Weights of a small masked image model.
Model: 6.3M parameters, 48-pixel images, encoder arch vit, encoder norm layernorm, encoder activation gelu, encoder layers 8, encoder width 192, decoder layers 6.
Training: soap at rate 0.0029, 16600 steps.
Data: 123503 training examples, 17.2 epochs.
Rows from block 7 of the encoder, named by matrix and row number. Rows with one number belong to one neuron. Each number is 50 + 15 x the weight over its row's rms, rounded and kept within 0 to 99. All counts start at 0. After the name is the row's rms in percent of the matrix's.
# fc1: MLP up (encoder.blocks.7.mlp.fc1.weight, 768x192), inputs 128-191
# fc2: MLP down (encoder.blocks.7.mlp.fc2.weight, 192x768, transposed), outputs 128-191
fc1.705 129:49 45 63 75 31 54 44 61 54 56 82 48 65 49 47 55 59 49 61 65 49 45 43 52 57 19 57 46 58 26 38 00 50 56 55 70 46 21 44 62 49 38 79 40 45 56 71 34 46 39 55 56 57 21 57 62 42 50 73 99 44 36 52 51
fc1.706 122:41 38 56 75 30 50 33 32 55 43 66 56 43 54 26 65 40 48 66 61 33 47 39 46 55 00 54 48 60 36 44 00 60 49 57 50 31 27 45 67 42 47 63 41 39 63 74 38 53 51 54 60 59 39 65 72 32 59 76 99 36 49 44 39
fc1.707 056:49 64 48 61 43 52 38 75 50 30 73 36 36 35 34 76 74 29 55 66 52 51 46 80 45 39 53 33 61 45 49 47 41 55 46 36 27 75 26 34 37 41 34 77 18 51 39 65 74 54 26 26 76 49 65 63 54 51 42 68 66 42 38 30
fc1.708 097:50 50 45 34 46 19 27 58 40 54 86 62 57 46 35 27 55 58 35 54 69 31 30 58 60 30 55 43 59 54 54 48 41 58 39 32 45 80 47 39 41 56 46 46 53 35 42 52 47 56 55 63 48 48 51 59 43 72 59 36 51 53 34 79
fc1.709 051:45 74 44 40 47 45 38 49 49 60 39 30 56 85 39 65 61 42 50 46 34 44 58 59 55 36 57 46 46 36 44 37 20 38 54 64 39 61 54 62 42 50 61 52 53 45 35 50 31 58 45 82 57 35 46 63 32 41 79 50 45 43 17 64
fc1.710 045:35 44 70 57 54 43 40 42 45 63 85 56 59 43 61 66 30 37 43 70 56 86 23 59 48 46 78 36 55 29 45 47 59 87 18 57 55 49 50 43 07 58 38 39 68 25 54 59 52 45 57 39 28 62 40 55 67 56 54 33 43 44 80 35
fc1.711 088:36 35 53 75 47 68 61 52 68 51 57 62 53 41 49 48 48 49 59 62 42 54 35 45 56 25 49 60 85 44 47 00 49 34 50 43 38 12 40 59 53 29 97 54 39 52 63 39 60 40 70 55 57 43 55 53 49 44 67 81 64 52 36 23
fc1.712 084:47 54 61 38 47 32 40 48 58 56 54 48 32 40 58 51 52 51 48 29 42 48 80 47 44 29 26 54 61 64 52 71 35 53 48 55 51 64 51 49 49 76 00 55 56 39 53 34 62 54 45 55 15 48 45 39 58 39 44 55 51 40 44 58
fc1.713 093:67 48 54 38 78 60 44 53 53 47 62 59 72 28 47 57 73 45 41 63 38 55 43 41 58 55 57 62 46 50 43 71 46 54 52 47 50 66 43 45 44 35 61 47 52 59 59 51 52 60 40 46 55 35 33 53 39 59 46 16 28 48 41 69
fc1.714 136:49 46 73 79 33 63 43 54 58 48 43 48 48 56 33 68 45 56 73 44 55 50 34 45 56 15 56 42 56 39 27 00 46 57 62 65 50 18 44 45 59 43 69 57 58 68 68 40 61 48 61 60 60 29 57 78 35 54 81 96 31 48 49 54
fc1.715 129:46 52 54 63 39 56 42 55 49 51 65 57 43 50 44 59 55 54 67 57 48 48 42 47 59 23 58 41 66 48 45 00 52 49 47 60 45 08 42 58 55 44 83 53 51 53 60 39 53 49 62 53 51 32 53 69 42 43 84 89 44 41 56 31
fc1.716 048:26 55 37 45 57 63 59 19 34 43 48 29 49 49 49 54 37 49 57 22 49 56 54 61 36 26 49 55 32 65 76 80 64 61 54 51 48 48 62 57 45 70 63 51 70 40 67 67 70 56 31 30 36 47 38 31 76 33 31 24 76 32 72 33
fc1.717 136:50 50 64 77 28 46 53 53 61 50 65 47 48 45 50 77 65 48 64 59 42 48 39 53 52 11 52 37 58 36 40 00 49 50 47 57 49 25 49 65 41 50 89 53 50 63 61 43 42 54 56 67 61 30 47 67 39 59 79 99 40 50 43 50
fc1.718 110:44 31 66 80 30 61 53 53 52 46 65 42 61 47 45 58 49 63 54 65 40 55 39 57 57 23 54 33 59 40 28 00 52 62 50 51 36 29 38 62 57 36 73 50 62 53 51 33 49 46 48 55 58 30 54 68 34 61 66 94 49 47 55 49
fc1.719 093:45 43 62 77 36 45 45 53 61 41 70 47 39 31 50 65 35 46 54 58 43 51 39 52 59 29 56 43 74 44 50 00 56 55 57 58 37 21 42 50 48 47 77 54 46 56 47 33 49 57 50 59 53 42 67 69 41 56 69 93 47 55 45 47
fc1.720 153:52 50 76 78 41 60 42 56 61 53 52 52 64 54 39 56 55 55 75 58 53 49 39 47 76 05 53 44 60 28 36 00 41 59 59 69 47 20 49 56 55 34 84 55 53 67 68 41 55 50 58 57 64 22 48 67 39 57 79 97 41 45 48 40
fc1.721 147:48 57 61 70 39 50 44 55 65 59 46 66 57 46 48 65 65 51 73 60 54 68 53 40 64 30 43 43 72 28 39 00 54 57 57 62 56 17 45 55 70 31 87 45 51 53 59 49 53 45 59 57 52 24 53 61 43 45 80 78 40 34 51 50
fc1.722 055:51 65 58 10 46 47 42 55 43 56 42 44 55 78 44 52 79 27 56 60 37 39 49 53 55 71 44 48 45 51 52 88 65 43 42 67 53 79 46 46 77 53 29 68 50 43 41 50 51 69 42 64 45 59 41 35 30 44 60 03 64 37 41 59
fc1.723 071:54 41 54 64 60 53 60 62 50 55 54 45 49 49 53 49 43 37 65 48 60 58 46 51 42 59 72 48 33 43 58 37 59 41 26 50 24 44 63 42 28 29 81 70 46 43 31 69 20 51 53 31 63 74 56 42 47 28 58 51 66 50 72 21
fc1.724 086:49 40 50 76 35 45 59 35 63 38 93 40 55 43 65 60 59 46 47 55 42 36 37 51 52 26 61 41 78 32 58 16 27 63 23 51 54 59 47 63 59 51 87 72 56 62 56 65 61 69 38 50 58 70 43 61 54 65 61 72 38 53 42 48
fc1.725 040:74 67 37 43 41 46 48 58 19 60 46 81 58 87 47 52 50 59 36 50 54 55 53 28 72 55 48 60 66 48 42 59 36 55 66 50 50 31 49 67 43 75 59 40 59 40 96 33 29 55 55 74 46 35 64 29 38 55 66 56 29 53 14 45
fc1.726 044:73 43 41 51 59 66 47 62 33 67 39 63 56 46 47 60 25 57 66 78 47 48 19 35 27 61 48 34 55 46 58 39 54 54 58 61 06 39 52 56 32 26 53 65 06 49 53 42 37 33 35 61 68 67 68 86 39 59 73 68 57 65 55 73
fc1.727 058:57 48 49 32 48 33 36 52 35 71 46 60 49 46 31 45 50 47 65 54 46 59 65 48 40 71 42 53 29 68 61 99 56 64 45 55 64 52 46 49 64 42 19 60 71 69 49 34 33 49 41 72 32 49 39 43 49 45 49 05 57 51 46 65
fc1.728 107:52 47 59 80 39 60 58 42 69 42 76 55 64 49 55 61 45 45 60 56 45 50 31 48 60 23 61 46 70 29 34 00 53 54 60 49 43 30 37 56 45 32 81 53 36 56 59 47 49 42 39 67 68 33 47 72 31 52 72 94 47 49 54 41
fc1.729 093:66 65 46 36 63 44 32 52 60 63 75 51 74 33 42 54 71 48 49 52 65 44 63 51 53 75 38 59 78 60 47 86 37 50 42 32 53 73 45 51 43 42 53 40 60 45 64 53 38 83 51 48 33 32 27 44 40 66 45 30 39 52 35 76
fc1.730 133:51 49 63 69 24 39 56 62 54 44 80 47 54 37 51 65 67 63 72 61 48 55 37 49 59 22 53 45 61 37 48 00 47 47 50 50 45 23 43 69 58 41 86 60 51 49 72 49 42 52 49 58 54 29 46 69 42 47 70 90 48 45 47 53
fc1.731 107:51 54 40 40 46 30 38 59 48 44 88 50 69 26 41 48 73 56 51 49 58 29 58 41 54 66 45 55 61 45 50 76 38 61 53 55 54 73 53 36 42 27 68 59 55 46 59 60 41 75 41 48 53 29 25 65 35 59 52 33 34 48 40 75
fc1.732 082:44 36 47 74 42 54 43 44 47 38 63 43 44 66 35 47 54 39 58 69 43 45 33 55 51 23 64 36 60 41 36 00 54 43 50 62 52 18 37 44 47 38 68 47 48 60 53 32 48 32 52 63 57 27 60 61 34 50 82 94 51 27 48 69
fc1.733 070:61 40 67 72 38 44 66 52 78 33 67 20 38 17 64 48 77 60 46 73 66 48 37 43 70 26 46 53 75 43 44 36 52 53 49 52 41 22 50 53 53 49 91 65 41 46 65 54 65 42 47 35 59 49 43 59 42 43 51 52 72 51 38 32
fc1.734 143:45 48 58 67 39 51 46 56 50 54 69 60 51 47 45 63 58 57 59 61 57 57 41 49 58 18 59 45 66 40 40 00 58 50 51 58 44 17 42 58 46 35 69 45 37 66 69 37 51 43 54 60 56 22 57 69 44 49 79 99 39 39 46 54
fc1.735 116:44 54 66 72 39 48 46 46 67 51 65 37 55 43 50 56 57 56 58 69 42 44 36 38 64 25 59 48 62 42 37 00 44 46 57 65 39 38 45 65 51 42 85 50 41 51 61 54 45 52 47 56 60 26 47 67 37 58 83 99 51 50 52 53
fc1.736 124:49 45 64 75 37 52 52 51 57 53 55 54 50 38 44 59 72 54 60 61 49 57 36 47 45 19 53 42 69 46 44 00 53 47 59 60 46 16 46 57 49 41 72 50 46 60 67 48 43 43 49 53 49 31 46 61 38 54 81 97 57 53 50 44
fc1.737 113:41 58 44 26 72 28 47 52 47 65 75 59 42 49 50 42 60 51 41 46 57 59 72 55 49 52 32 55 44 72 46 81 59 41 38 38 47 84 50 34 63 60 00 32 48 37 46 65 59 54 53 39 43 62 48 18 59 46 36 24 66 46 49 53
fc1.738 118:46 51 61 70 30 41 54 58 67 53 59 45 63 39 58 60 64 66 64 44 44 55 41 44 49 35 54 37 72 32 32 00 53 52 45 71 44 18 50 64 65 50 81 48 45 57 67 40 46 54 56 55 43 27 49 64 42 57 84 80 47 40 43 44
fc1.739 102:50 45 58 78 34 56 44 36 56 48 72 56 61 48 60 57 47 45 57 44 43 55 28 38 61 10 63 48 71 37 54 00 42 52 53 65 40 42 38 64 47 47 74 40 51 46 66 42 54 47 44 61 48 43 52 66 43 55 72 99 40 51 48 42
fc1.740 051:50 61 71 37 50 51 36 71 39 58 30 43 38 60 24 58 58 63 48 51 64 23 82 47 19 92 59 56 56 77 51 78 33 26 48 66 42 59 25 31 45 34 18 84 43 36 44 61 32 73 51 43 53 65 30 32 58 26 62 07 81 27 48 45
fc1.741 085:52 44 58 78 33 54 38 55 53 49 39 58 44 52 37 54 54 45 69 50 49 48 40 57 48 22 67 30 68 35 25 00 47 52 54 66 55 10 38 45 53 35 61 54 39 54 52 47 48 41 60 67 57 33 62 74 48 43 85 97 39 44 48 64
fc1.742 121:54 49 62 69 28 58 42 50 52 46 83 45 46 42 39 59 67 62 47 57 50 37 47 52 46 21 58 44 65 45 45 00 51 45 57 53 37 19 42 51 49 32 72 56 30 58 59 44 44 50 49 60 61 30 48 60 31 53 86 93 51 52 43 45
fc1.743 071:56 49 43 84 33 54 38 57 44 34 37 41 41 59 44 53 45 51 65 53 57 31 36 45 42 43 69 22 51 27 57 21 60 48 53 71 47 23 31 38 35 51 68 53 28 47 47 56 47 30 57 55 65 42 71 72 40 29 87 98 43 50 63 62
fc1.744 085:56 37 53 39 39 65 56 44 45 38 44 71 54 45 62 58 40 59 76 71 33 69 38 62 55 79 57 62 70 42 56 43 47 29 39 58 34 31 62 67 43 12 79 61 59 34 52 21 30 44 38 33 57 64 38 69 49 50 42 44 55 53 48 40
fc1.745 075:58 45 37 74 50 68 46 65 47 39 21 36 58 65 53 59 39 50 71 59 41 48 27 58 37 43 63 32 66 21 42 22 49 50 56 64 47 11 33 50 30 34 79 81 42 52 47 45 45 38 50 49 64 34 64 84 39 44 85 86 44 41 53 34
fc1.746 050:52 96 67 23 59 43 46 59 41 52 22 23 58 79 20 58 60 43 59 54 68 32 64 43 30 70 34 44 45 59 34 54 51 47 28 51 51 67 51 52 51 42 41 54 53 26 65 38 42 72 35 54 70 41 38 35 25 44 56 12 69 52 53 61
fc1.747 053:48 38 36 86 58 40 72 41 60 24 28 44 59 48 48 74 82 73 34 57 44 47 19 52 55 32 47 63 66 42 69 00 46 41 51 49 36 32 42 74 60 67 66 33 22 41 46 58 73 33 35 28 90 53 63 45 33 63 51 53 67 57 49 50
fc1.748 047:58 55 62 53 44 70 52 85 57 37 32 50 36 31 67 46 74 52 51 61 67 17 69 67 36 55 47 45 51 59 43 43 49 29 36 46 33 54 32 24 54 19 30 79 43 27 54 53 70 38 64 27 84 89 56 46 42 49 63 36 71 42 49 49
fc1.749 145:56 59 71 68 27 51 45 52 71 54 64 52 49 39 47 69 63 60 56 45 57 40 44 48 49 25 55 46 62 42 52 00 50 44 49 68 45 26 35 60 46 39 79 57 47 57 69 50 38 59 46 50 56 28 49 71 34 43 74 95 59 48 48 39
fc1.750 132:47 45 66 68 28 56 43 47 65 54 74 51 49 44 48 61 50 49 48 59 43 43 36 54 58 23 55 44 62 33 39 00 54 39 50 63 44 30 42 48 41 35 65 46 35 59 59 55 55 60 42 62 57 29 50 67 35 62 78 95 45 46 53 33
fc1.751 076:51 42 48 54 50 77 68 54 57 31 37 48 59 47 57 48 43 43 53 55 40 55 31 56 44 70 44 58 59 34 66 60 55 56 48 74 53 07 50 64 34 32 92 62 62 38 53 56 31 40 34 47 63 64 56 51 51 39 53 50 66 52 68 26
fc1.752 078:60 34 47 31 63 46 61 53 50 35 61 65 37 40 64 49 62 40 55 46 37 65 79 45 48 91 47 59 48 72 52 52 57 32 17 63 68 50 67 59 57 47 35 52 62 56 52 21 66 50 45 27 49 68 38 40 42 56 38 54 40 64 68 36
fc1.753 141:53 54 59 75 26 52 41 56 52 49 80 57 40 46 45 57 60 52 54 57 58 34 41 54 47 18 51 46 61 40 39 00 60 41 57 54 39 27 49 50 48 31 63 58 46 58 69 49 43 50 47 57 64 26 56 65 36 50 78 91 48 49 42 45
fc1.754 130:40 52 66 79 27 58 40 52 63 44 66 48 33 56 43 62 61 52 58 59 49 48 45 57 51 05 51 44 57 42 34 00 40 49 58 68 40 33 46 46 42 43 69 51 48 64 53 60 44 56 61 56 68 30 53 60 45 58 89 97 41 46 37 39
fc1.755 078:62 38 32 58 53 67 48 54 46 38 39 38 65 52 60 57 31 56 67 68 45 58 14 66 51 89 49 51 47 41 65 62 53 47 53 47 44 21 36 55 36 27 99 58 47 43 54 70 20 38 42 42 71 80 54 53 44 64 51 34 69 62 49 35
fc1.756 129:42 49 72 72 27 53 42 57 59 53 70 53 46 43 43 65 63 44 63 66 49 39 39 53 56 24 56 33 54 42 37 00 41 56 58 67 34 32 44 44 43 40 72 48 49 57 59 46 45 54 49 57 49 26 49 66 35 47 82 95 46 54 47 44
fc2.705 106:40 62 51 57 66 38 51 40 50 52 29 50 30 51 44 53 55 63 57 50 52 68 60 37 55 67 45 56 61 53 66 96 50 37 57 43 58 49 64 66 59 41 29 99 45 43 41 60 41 45 49 66 36 54 43 49 47 45 56 12 51 48 20 25
fc2.706 116:58 50 48 40 64 49 62 41 33 37 66 52 65 33 42 78 56 49 53 56 85 30 69 39 39 62 62 47 42 62 25 91 39 48 62 73 48 34 43 57 45 44 53 64 45 70 54 61 56 52 53 72 47 70 67 55 52 52 34 09 45 42 31 49
fc2.707 096:57 36 23 47 33 37 44 53 39 20 29 54 47 30 49 41 46 53 57 82 37 62 24 58 42 42 48 47 57 56 63 51 41 54 36 88 68 47 54 47 54 29 56 45 63 40 48 57 51 66 45 44 39 62 15 68 47 65 64 51 33 46 58 67
fc2.708 101:46 51 50 35 56 50 53 51 67 61 49 36 56 51 49 49 39 52 52 55 46 45 48 57 53 45 49 43 70 63 50 45 51 57 52 30 53 29 50 49 53 50 61 08 50 58 45 53 64 58 51 54 52 49 63 48 42 69 51 99 56 28 38 33
fc2.709 071:69 47 78 42 61 18 53 36 67 46 54 45 54 60 34 32 60 47 50 63 45 62 30 60 45 85 52 38 32 25 59 56 58 69 62 40 63 27 61 30 35 46 46 59 45 21 61 49 56 50 42 70 35 47 26 49 29 43 58 51 54 45 71 61
fc2.710 073:32 43 44 51 15 53 31 48 56 42 26 49 20 70 57 15 52 63 63 33 45 56 95 52 49 55 49 65 46 40 40 46 71 55 56 18 69 47 44 59 64 70 76 50 33 78 57 58 45 40 36 48 34 68 42 55 42 64 48 42 71 37 44 34
fc2.711 084:51 24 43 35 78 68 66 52 54 44 63 68 46 15 28 65 61 53 44 39 71 54 84 52 74 68 37 53 36 50 29 59 48 53 72 39 43 65 49 59 57 11 41 67 35 57 34 48 49 51 40 54 49 29 96 44 60 66 71 51 38 65 63 42
fc2.712 097:56 51 59 57 53 56 56 44 52 53 34 45 53 51 42 46 54 56 47 53 41 54 61 51 39 51 55 45 52 55 45 54 45 54 38 48 50 44 52 40 45 66 39 39 42 55 68 63 53 51 62 44 57 45 42 40 53 43 47 79 52 57 39 35
fc2.713 082:60 45 20 68 84 48 36 56 83 62 21 61 26 67 61 26 66 57 58 46 59 44 51 38 67 25 64 51 44 58 51 41 55 57 51 48 57 56 71 38 63 49 57 18 64 64 27 50 46 38 38 27 51 55 44 37 43 44 37 59 49 57 64 39
fc2.714 116:42 48 68 58 43 55 45 38 55 39 80 55 41 56 48 59 54 52 52 33 58 54 60 51 49 56 63 58 38 46 47 99 51 54 53 53 51 49 53 46 61 50 60 75 49 40 89 36 62 60 61 62 53 65 40 44 46 45 69 06 71 42 44 29
fc2.715 117:44 33 40 33 41 40 54 50 50 39 60 45 62 67 58 70 59 53 39 65 43 46 51 49 51 60 48 52 55 45 59 88 63 53 39 50 48 47 51 61 57 51 60 78 50 45 42 44 39 64 48 50 46 48 56 55 55 63 47 22 64 44 42 31
fc2.716 092:49 36 56 44 50 55 58 50 63 58 64 56 50 51 44 61 57 57 47 55 48 53 55 44 46 55 42 59 59 52 44 61 43 45 52 31 49 41 37 46 44 56 51 07 52 56 56 61 50 49 46 57 49 40 59 41 46 58 45 76 42 47 45 52
fc2.717 114:63 56 43 51 77 64 38 54 43 62 39 55 35 54 35 54 51 66 56 54 49 44 36 40 63 55 60 50 46 61 44 99 46 57 56 65 45 31 47 42 62 53 41 75 51 55 53 33 59 46 42 24 55 92 55 56 60 45 70 28 50 38 60 46
fc2.718 096:55 64 35 60 65 56 34 24 52 60 64 44 53 56 56 29 52 44 61 65 56 67 47 33 65 59 56 43 54 59 55 89 55 47 47 38 50 48 37 45 41 35 55 78 56 51 54 39 49 42 78 57 55 72 34 50 57 54 69 34 52 51 56 63
fc2.719 074:52 30 28 34 53 46 27 50 77 50 60 48 40 35 46 57 48 44 49 43 59 35 68 34 53 38 66 48 28 50 38 72 46 52 53 61 54 51 54 42 52 54 56 65 57 40 40 51 45 46 54 32 51 86 54 59 61 56 60 45 54 55 49 47
fc2.720 144:56 46 69 46 51 52 71 52 38 37 81 57 69 42 47 64 44 53 54 40 63 60 62 28 37 55 45 32 53 50 43 99 57 49 64 48 47 50 49 51 56 54 26 74 43 56 56 42 46 37 51 45 59 41 41 44 39 42 36 18 57 38 49 67
fc2.721 139:49 59 54 50 66 53 56 59 53 44 62 51 65 49 68 71 43 56 57 48 44 61 37 37 54 60 53 53 59 50 46 99 51 51 46 71 45 63 57 51 40 43 43 99 46 53 43 47 41 43 39 51 61 31 57 49 36 43 36 39 59 46 49 45
fc2.722 068:36 57 51 38 44 22 39 32 40 45 36 60 40 75 54 61 40 45 57 68 54 38 27 38 36 26 63 49 43 09 42 47 73 42 45 58 37 27 65 65 67 59 49 60 45 47 19 27 38 45 68 57 00 56 18 74 65 38 68 51 31 56 50 36
fc2.723 094:57 52 43 40 62 43 47 48 34 43 52 41 66 44 35 52 60 49 45 47 55 66 52 44 45 56 65 61 47 59 57 30 54 47 47 54 53 49 53 50 57 51 48 11 44 49 33 54 52 49 49 47 41 40 58 48 45 37 54 67 44 53 52 61
fc2.724 103:51 52 38 56 47 43 26 49 57 50 00 54 45 43 48 50 40 54 44 52 50 62 74 54 43 39 61 40 37 49 45 77 42 47 53 30 41 12 71 67 67 37 59 44 47 31 30 51 69 58 47 34 33 60 68 60 51 39 54 41 43 29 72 60
fc2.725 063:65 56 56 54 40 61 45 50 67 59 57 34 59 33 62 59 47 57 72 60 69 32 47 34 78 61 39 47 49 72 72 57 65 65 86 60 49 43 63 52 57 37 48 59 57 67 50 60 29 36 41 55 62 42 44 61 35 43 45 57 64 82 48 36
fc2.726 103:44 50 61 49 47 39 53 59 35 47 26 51 47 49 51 60 55 52 53 47 55 47 58 54 55 58 57 49 52 49 50 19 54 41 54 42 43 41 62 44 51 40 58 14 52 41 56 44 40 57 48 56 50 53 46 52 63 40 47 62 35 44 47 54
fc2.727 063:48 41 51 57 43 50 63 45 71 60 56 63 74 45 60 47 39 51 47 30 46 32 13 55 53 50 43 60 52 35 64 39 73 60 40 72 35 60 35 62 36 72 35 55 25 72 45 49 42 58 29 28 75 54 41 62 60 64 48 56 56 56 32 46
fc2.728 085:44 64 33 37 48 48 33 38 41 62 49 60 23 53 50 51 43 64 60 35 46 62 72 42 37 81 48 50 53 52 47 86 53 46 53 36 50 50 49 32 34 58 43 39 56 33 51 53 64 44 58 43 60 79 67 56 57 64 60 26 76 23 40 40
fc2.729 085:38 36 53 60 29 54 61 54 43 59 63 54 42 40 49 55 39 52 47 52 47 61 47 54 43 34 32 64 39 46 42 50 42 57 66 27 57 71 46 59 53 56 56 14 41 53 57 60 43 43 53 40 65 36 35 40 62 63 35 99 54 65 48 51
fc2.730 108:50 27 29 54 45 33 38 51 44 70 37 48 32 44 52 37 44 45 50 53 46 42 61 32 61 54 37 51 49 43 37 99 40 46 44 48 42 32 60 60 52 43 51 71 46 42 55 62 35 54 46 49 60 65 66 46 36 60 55 34 72 43 53 39
fc2.731 095:56 66 42 41 61 42 51 57 60 52 42 48 38 49 42 56 55 52 54 54 38 56 37 60 55 34 64 63 67 52 53 28 63 42 48 34 63 57 48 61 54 47 57 12 62 52 31 34 44 00 29 48 53 36 55 29 61 37 55 82 52 53 58 32
fc2.732 096:49 34 46 46 55 50 57 51 42 53 65 50 41 46 57 37 56 52 41 52 55 49 57 37 51 50 66 50 36 52 38 23 50 56 50 49 49 51 53 56 51 43 57 06 55 43 51 55 50 55 36 45 45 63 53 39 59 39 67 91 56 57 50 59
fc2.733 081:50 48 02 36 73 40 52 65 59 72 14 45 78 41 44 36 59 53 56 26 42 49 29 40 91 38 59 55 46 61 23 58 47 51 58 73 37 68 61 62 58 29 36 46 25 48 23 47 56 45 54 37 67 55 73 38 48 39 66 42 42 48 71 72
fc2.734 122:66 50 37 74 50 48 61 48 36 42 67 52 48 50 67 53 42 51 59 59 47 52 53 29 51 54 40 62 59 61 66 89 34 50 40 58 40 56 52 61 51 36 46 90 56 60 44 52 39 62 59 30 53 48 39 54 54 49 45 18 65 48 54 69
fc2.735 091:51 51 39 42 42 65 70 65 34 58 42 49 39 38 54 60 61 42 33 62 55 69 45 68 14 27 57 39 37 64 43 68 58 54 45 64 51 30 56 61 53 44 49 75 54 30 67 48 55 55 34 68 43 60 77 28 50 54 85 13 64 31 67 49
fc2.736 100:61 60 25 37 42 39 52 62 57 48 70 55 56 47 46 53 61 45 32 49 32 57 29 55 56 43 53 57 43 61 51 76 48 31 56 53 36 64 59 43 43 60 31 45 56 37 27 63 43 44 46 56 51 48 56 64 51 47 42 31 49 51 60 27
fc2.737 095:41 49 44 47 56 57 47 48 53 62 31 62 59 56 37 39 49 59 65 37 38 50 52 30 52 49 55 64 42 49 48 15 46 47 51 50 56 40 74 50 60 59 44 72 52 39 50 36 46 34 32 67 62 49 50 32 63 34 54 99 40 47 56 49
fc2.738 102:61 36 40 48 48 43 49 46 45 79 57 57 54 73 66 49 48 43 48 39 32 74 56 54 46 60 40 73 56 36 29 89 50 45 60 43 57 46 48 54 50 45 59 75 43 67 27 46 45 52 58 63 62 50 60 41 50 53 62 31 48 32 34 39
fc2.739 087:42 63 38 30 22 49 46 54 40 39 64 46 13 26 48 63 60 50 78 60 55 41 58 44 43 46 54 62 69 54 51 97 45 58 56 33 53 49 59 40 46 54 46 56 43 45 37 43 54 38 48 44 39 62 54 70 49 52 55 27 84 40 54 39
fc2.740 069:52 60 70 55 50 35 68 45 62 39 45 55 57 76 64 67 32 43 57 84 44 48 17 61 63 34 20 82 48 23 36 43 85 52 45 84 35 49 55 52 64 61 33 44 60 75 41 41 35 49 53 75 44 50 47 58 49 47 34 56 40 44 53 43
fc2.741 095:50 52 61 42 43 53 44 56 67 50 65 47 24 59 55 57 44 45 44 42 40 55 54 53 40 53 53 46 54 60 53 32 47 47 43 43 56 33 43 48 50 43 59 00 55 44 39 54 40 58 61 58 53 72 63 44 36 55 58 81 59 48 48 80
fc2.742 099:62 55 24 52 64 49 45 56 62 55 21 52 42 50 51 54 40 56 51 46 47 35 35 46 47 32 36 61 49 54 52 72 74 44 58 69 44 46 44 51 47 36 54 59 47 45 55 57 40 53 51 29 29 70 38 43 52 63 73 21 49 46 56 55
fc2.743 098:46 48 43 38 41 46 47 45 55 52 60 51 44 63 55 53 50 43 57 46 44 52 59 44 50 35 38 52 59 51 44 39 56 56 48 43 56 58 59 44 62 47 67 18 45 60 48 51 48 46 48 50 54 67 50 40 49 53 57 88 55 45 63 49
fc2.744 106:49 54 44 51 49 72 42 50 51 50 59 50 45 39 51 47 51 51 68 52 49 45 46 38 58 43 45 58 51 52 53 26 50 55 56 39 59 55 54 46 46 34 44 24 42 47 55 50 47 59 43 43 46 52 44 46 54 53 49 73 64 56 42 44
fc2.745 102:43 44 41 56 50 56 40 49 50 49 53 49 48 32 35 36 42 47 61 57 54 53 52 52 53 39 45 46 39 41 51 20 45 42 48 44 52 60 62 42 49 51 54 22 48 39 51 49 61 47 45 54 56 55 51 56 54 65 66 80 50 60 63 57
fc2.746 074:53 57 78 46 52 73 59 30 48 28 61 44 34 61 46 75 46 33 53 71 46 42 17 60 47 38 32 59 39 09 60 64 81 56 36 93 48 29 59 58 65 83 40 43 61 66 41 46 37 61 71 77 56 53 12 63 57 38 56 62 51 38 65 60
fc2.747 080:58 57 42 35 43 54 44 39 31 34 56 53 39 44 35 57 64 53 19 85 47 37 32 59 41 57 59 29 42 66 20 50 82 39 19 75 58 64 66 54 31 56 62 54 37 52 61 32 39 62 76 59 48 69 42 47 62 67 83 47 48 66 47 68
fc2.748 077:57 31 59 45 35 52 62 58 43 06 33 55 50 28 39 44 63 40 66 56 43 74 37 43 49 46 44 40 36 26 59 45 46 70 62 59 55 65 52 47 74 54 58 49 74 38 05 38 61 28 55 30 25 60 27 64 61 39 45 51 47 48 51 49
fc2.749 140:49 46 36 54 51 42 40 56 52 64 50 53 66 59 44 29 46 48 52 36 22 59 33 65 58 71 40 60 67 29 59 55 55 53 32 46 49 47 61 56 57 48 43 51 56 51 46 53 52 48 55 56 34 44 46 38 45 60 49 17 42 33 77 61
fc2.750 138:53 47 50 37 41 48 55 55 36 40 14 51 40 29 41 41 49 46 50 51 60 44 43 34 38 41 54 52 52 44 63 73 50 48 40 65 47 41 49 49 57 54 55 54 50 58 39 51 40 54 55 39 60 33 30 64 54 47 53 05 56 25 48 53
fc2.751 100:57 63 65 55 54 55 51 49 41 48 61 39 42 52 55 49 62 36 54 48 46 53 55 69 40 37 44 60 54 53 53 31 45 53 49 65 50 51 36 57 53 36 51 14 48 50 55 49 52 63 51 46 44 62 55 45 50 55 50 64 49 48 44 61
fc2.752 090:53 57 64 53 42 54 50 58 55 49 52 44 56 41 45 53 51 44 52 43 52 49 56 50 48 61 57 58 37 52 52 03 52 50 54 49 40 75 58 61 59 50 61 19 52 50 49 49 42 38 57 47 60 59 42 59 46 44 48 65 60 49 32 32
fc2.753 130:42 42 60 50 46 52 52 47 38 53 38 44 46 40 49 54 44 52 34 53 57 61 44 50 62 48 53 58 41 42 43 80 40 43 49 48 53 20 54 53 48 47 44 63 37 53 40 50 53 64 48 48 45 43 56 45 59 56 60 19 54 53 47 56
fc2.754 120:57 49 55 32 42 56 51 53 17 43 37 44 74 54 61 58 55 45 45 44 67 48 57 37 59 43 45 36 47 39 52 99 57 44 55 53 41 52 44 51 68 57 40 56 43 32 70 37 55 51 43 61 30 48 56 54 51 50 60 11 48 23 56 74
fc2.755 090:60 42 41 41 36 54 50 60 47 46 30 55 45 59 43 54 43 48 42 54 45 64 47 60 50 54 45 41 61 46 59 43 56 54 48 40 56 39 41 42 37 37 44 24 47 36 70 60 51 35 48 67 48 34 50 43 54 53 36 99 64 27 48 37
fc2.756 114:58 50 56 53 64 41 58 50 64 51 21 47 48 46 59 51 53 60 49 51 58 55 50 31 43 49 69 39 46 47 70 89 58 52 43 58 42 40 54 53 50 50 48 70 56 49 38 44 46 47 43 36 60 37 55 61 42 44 48 10 63 30 48 47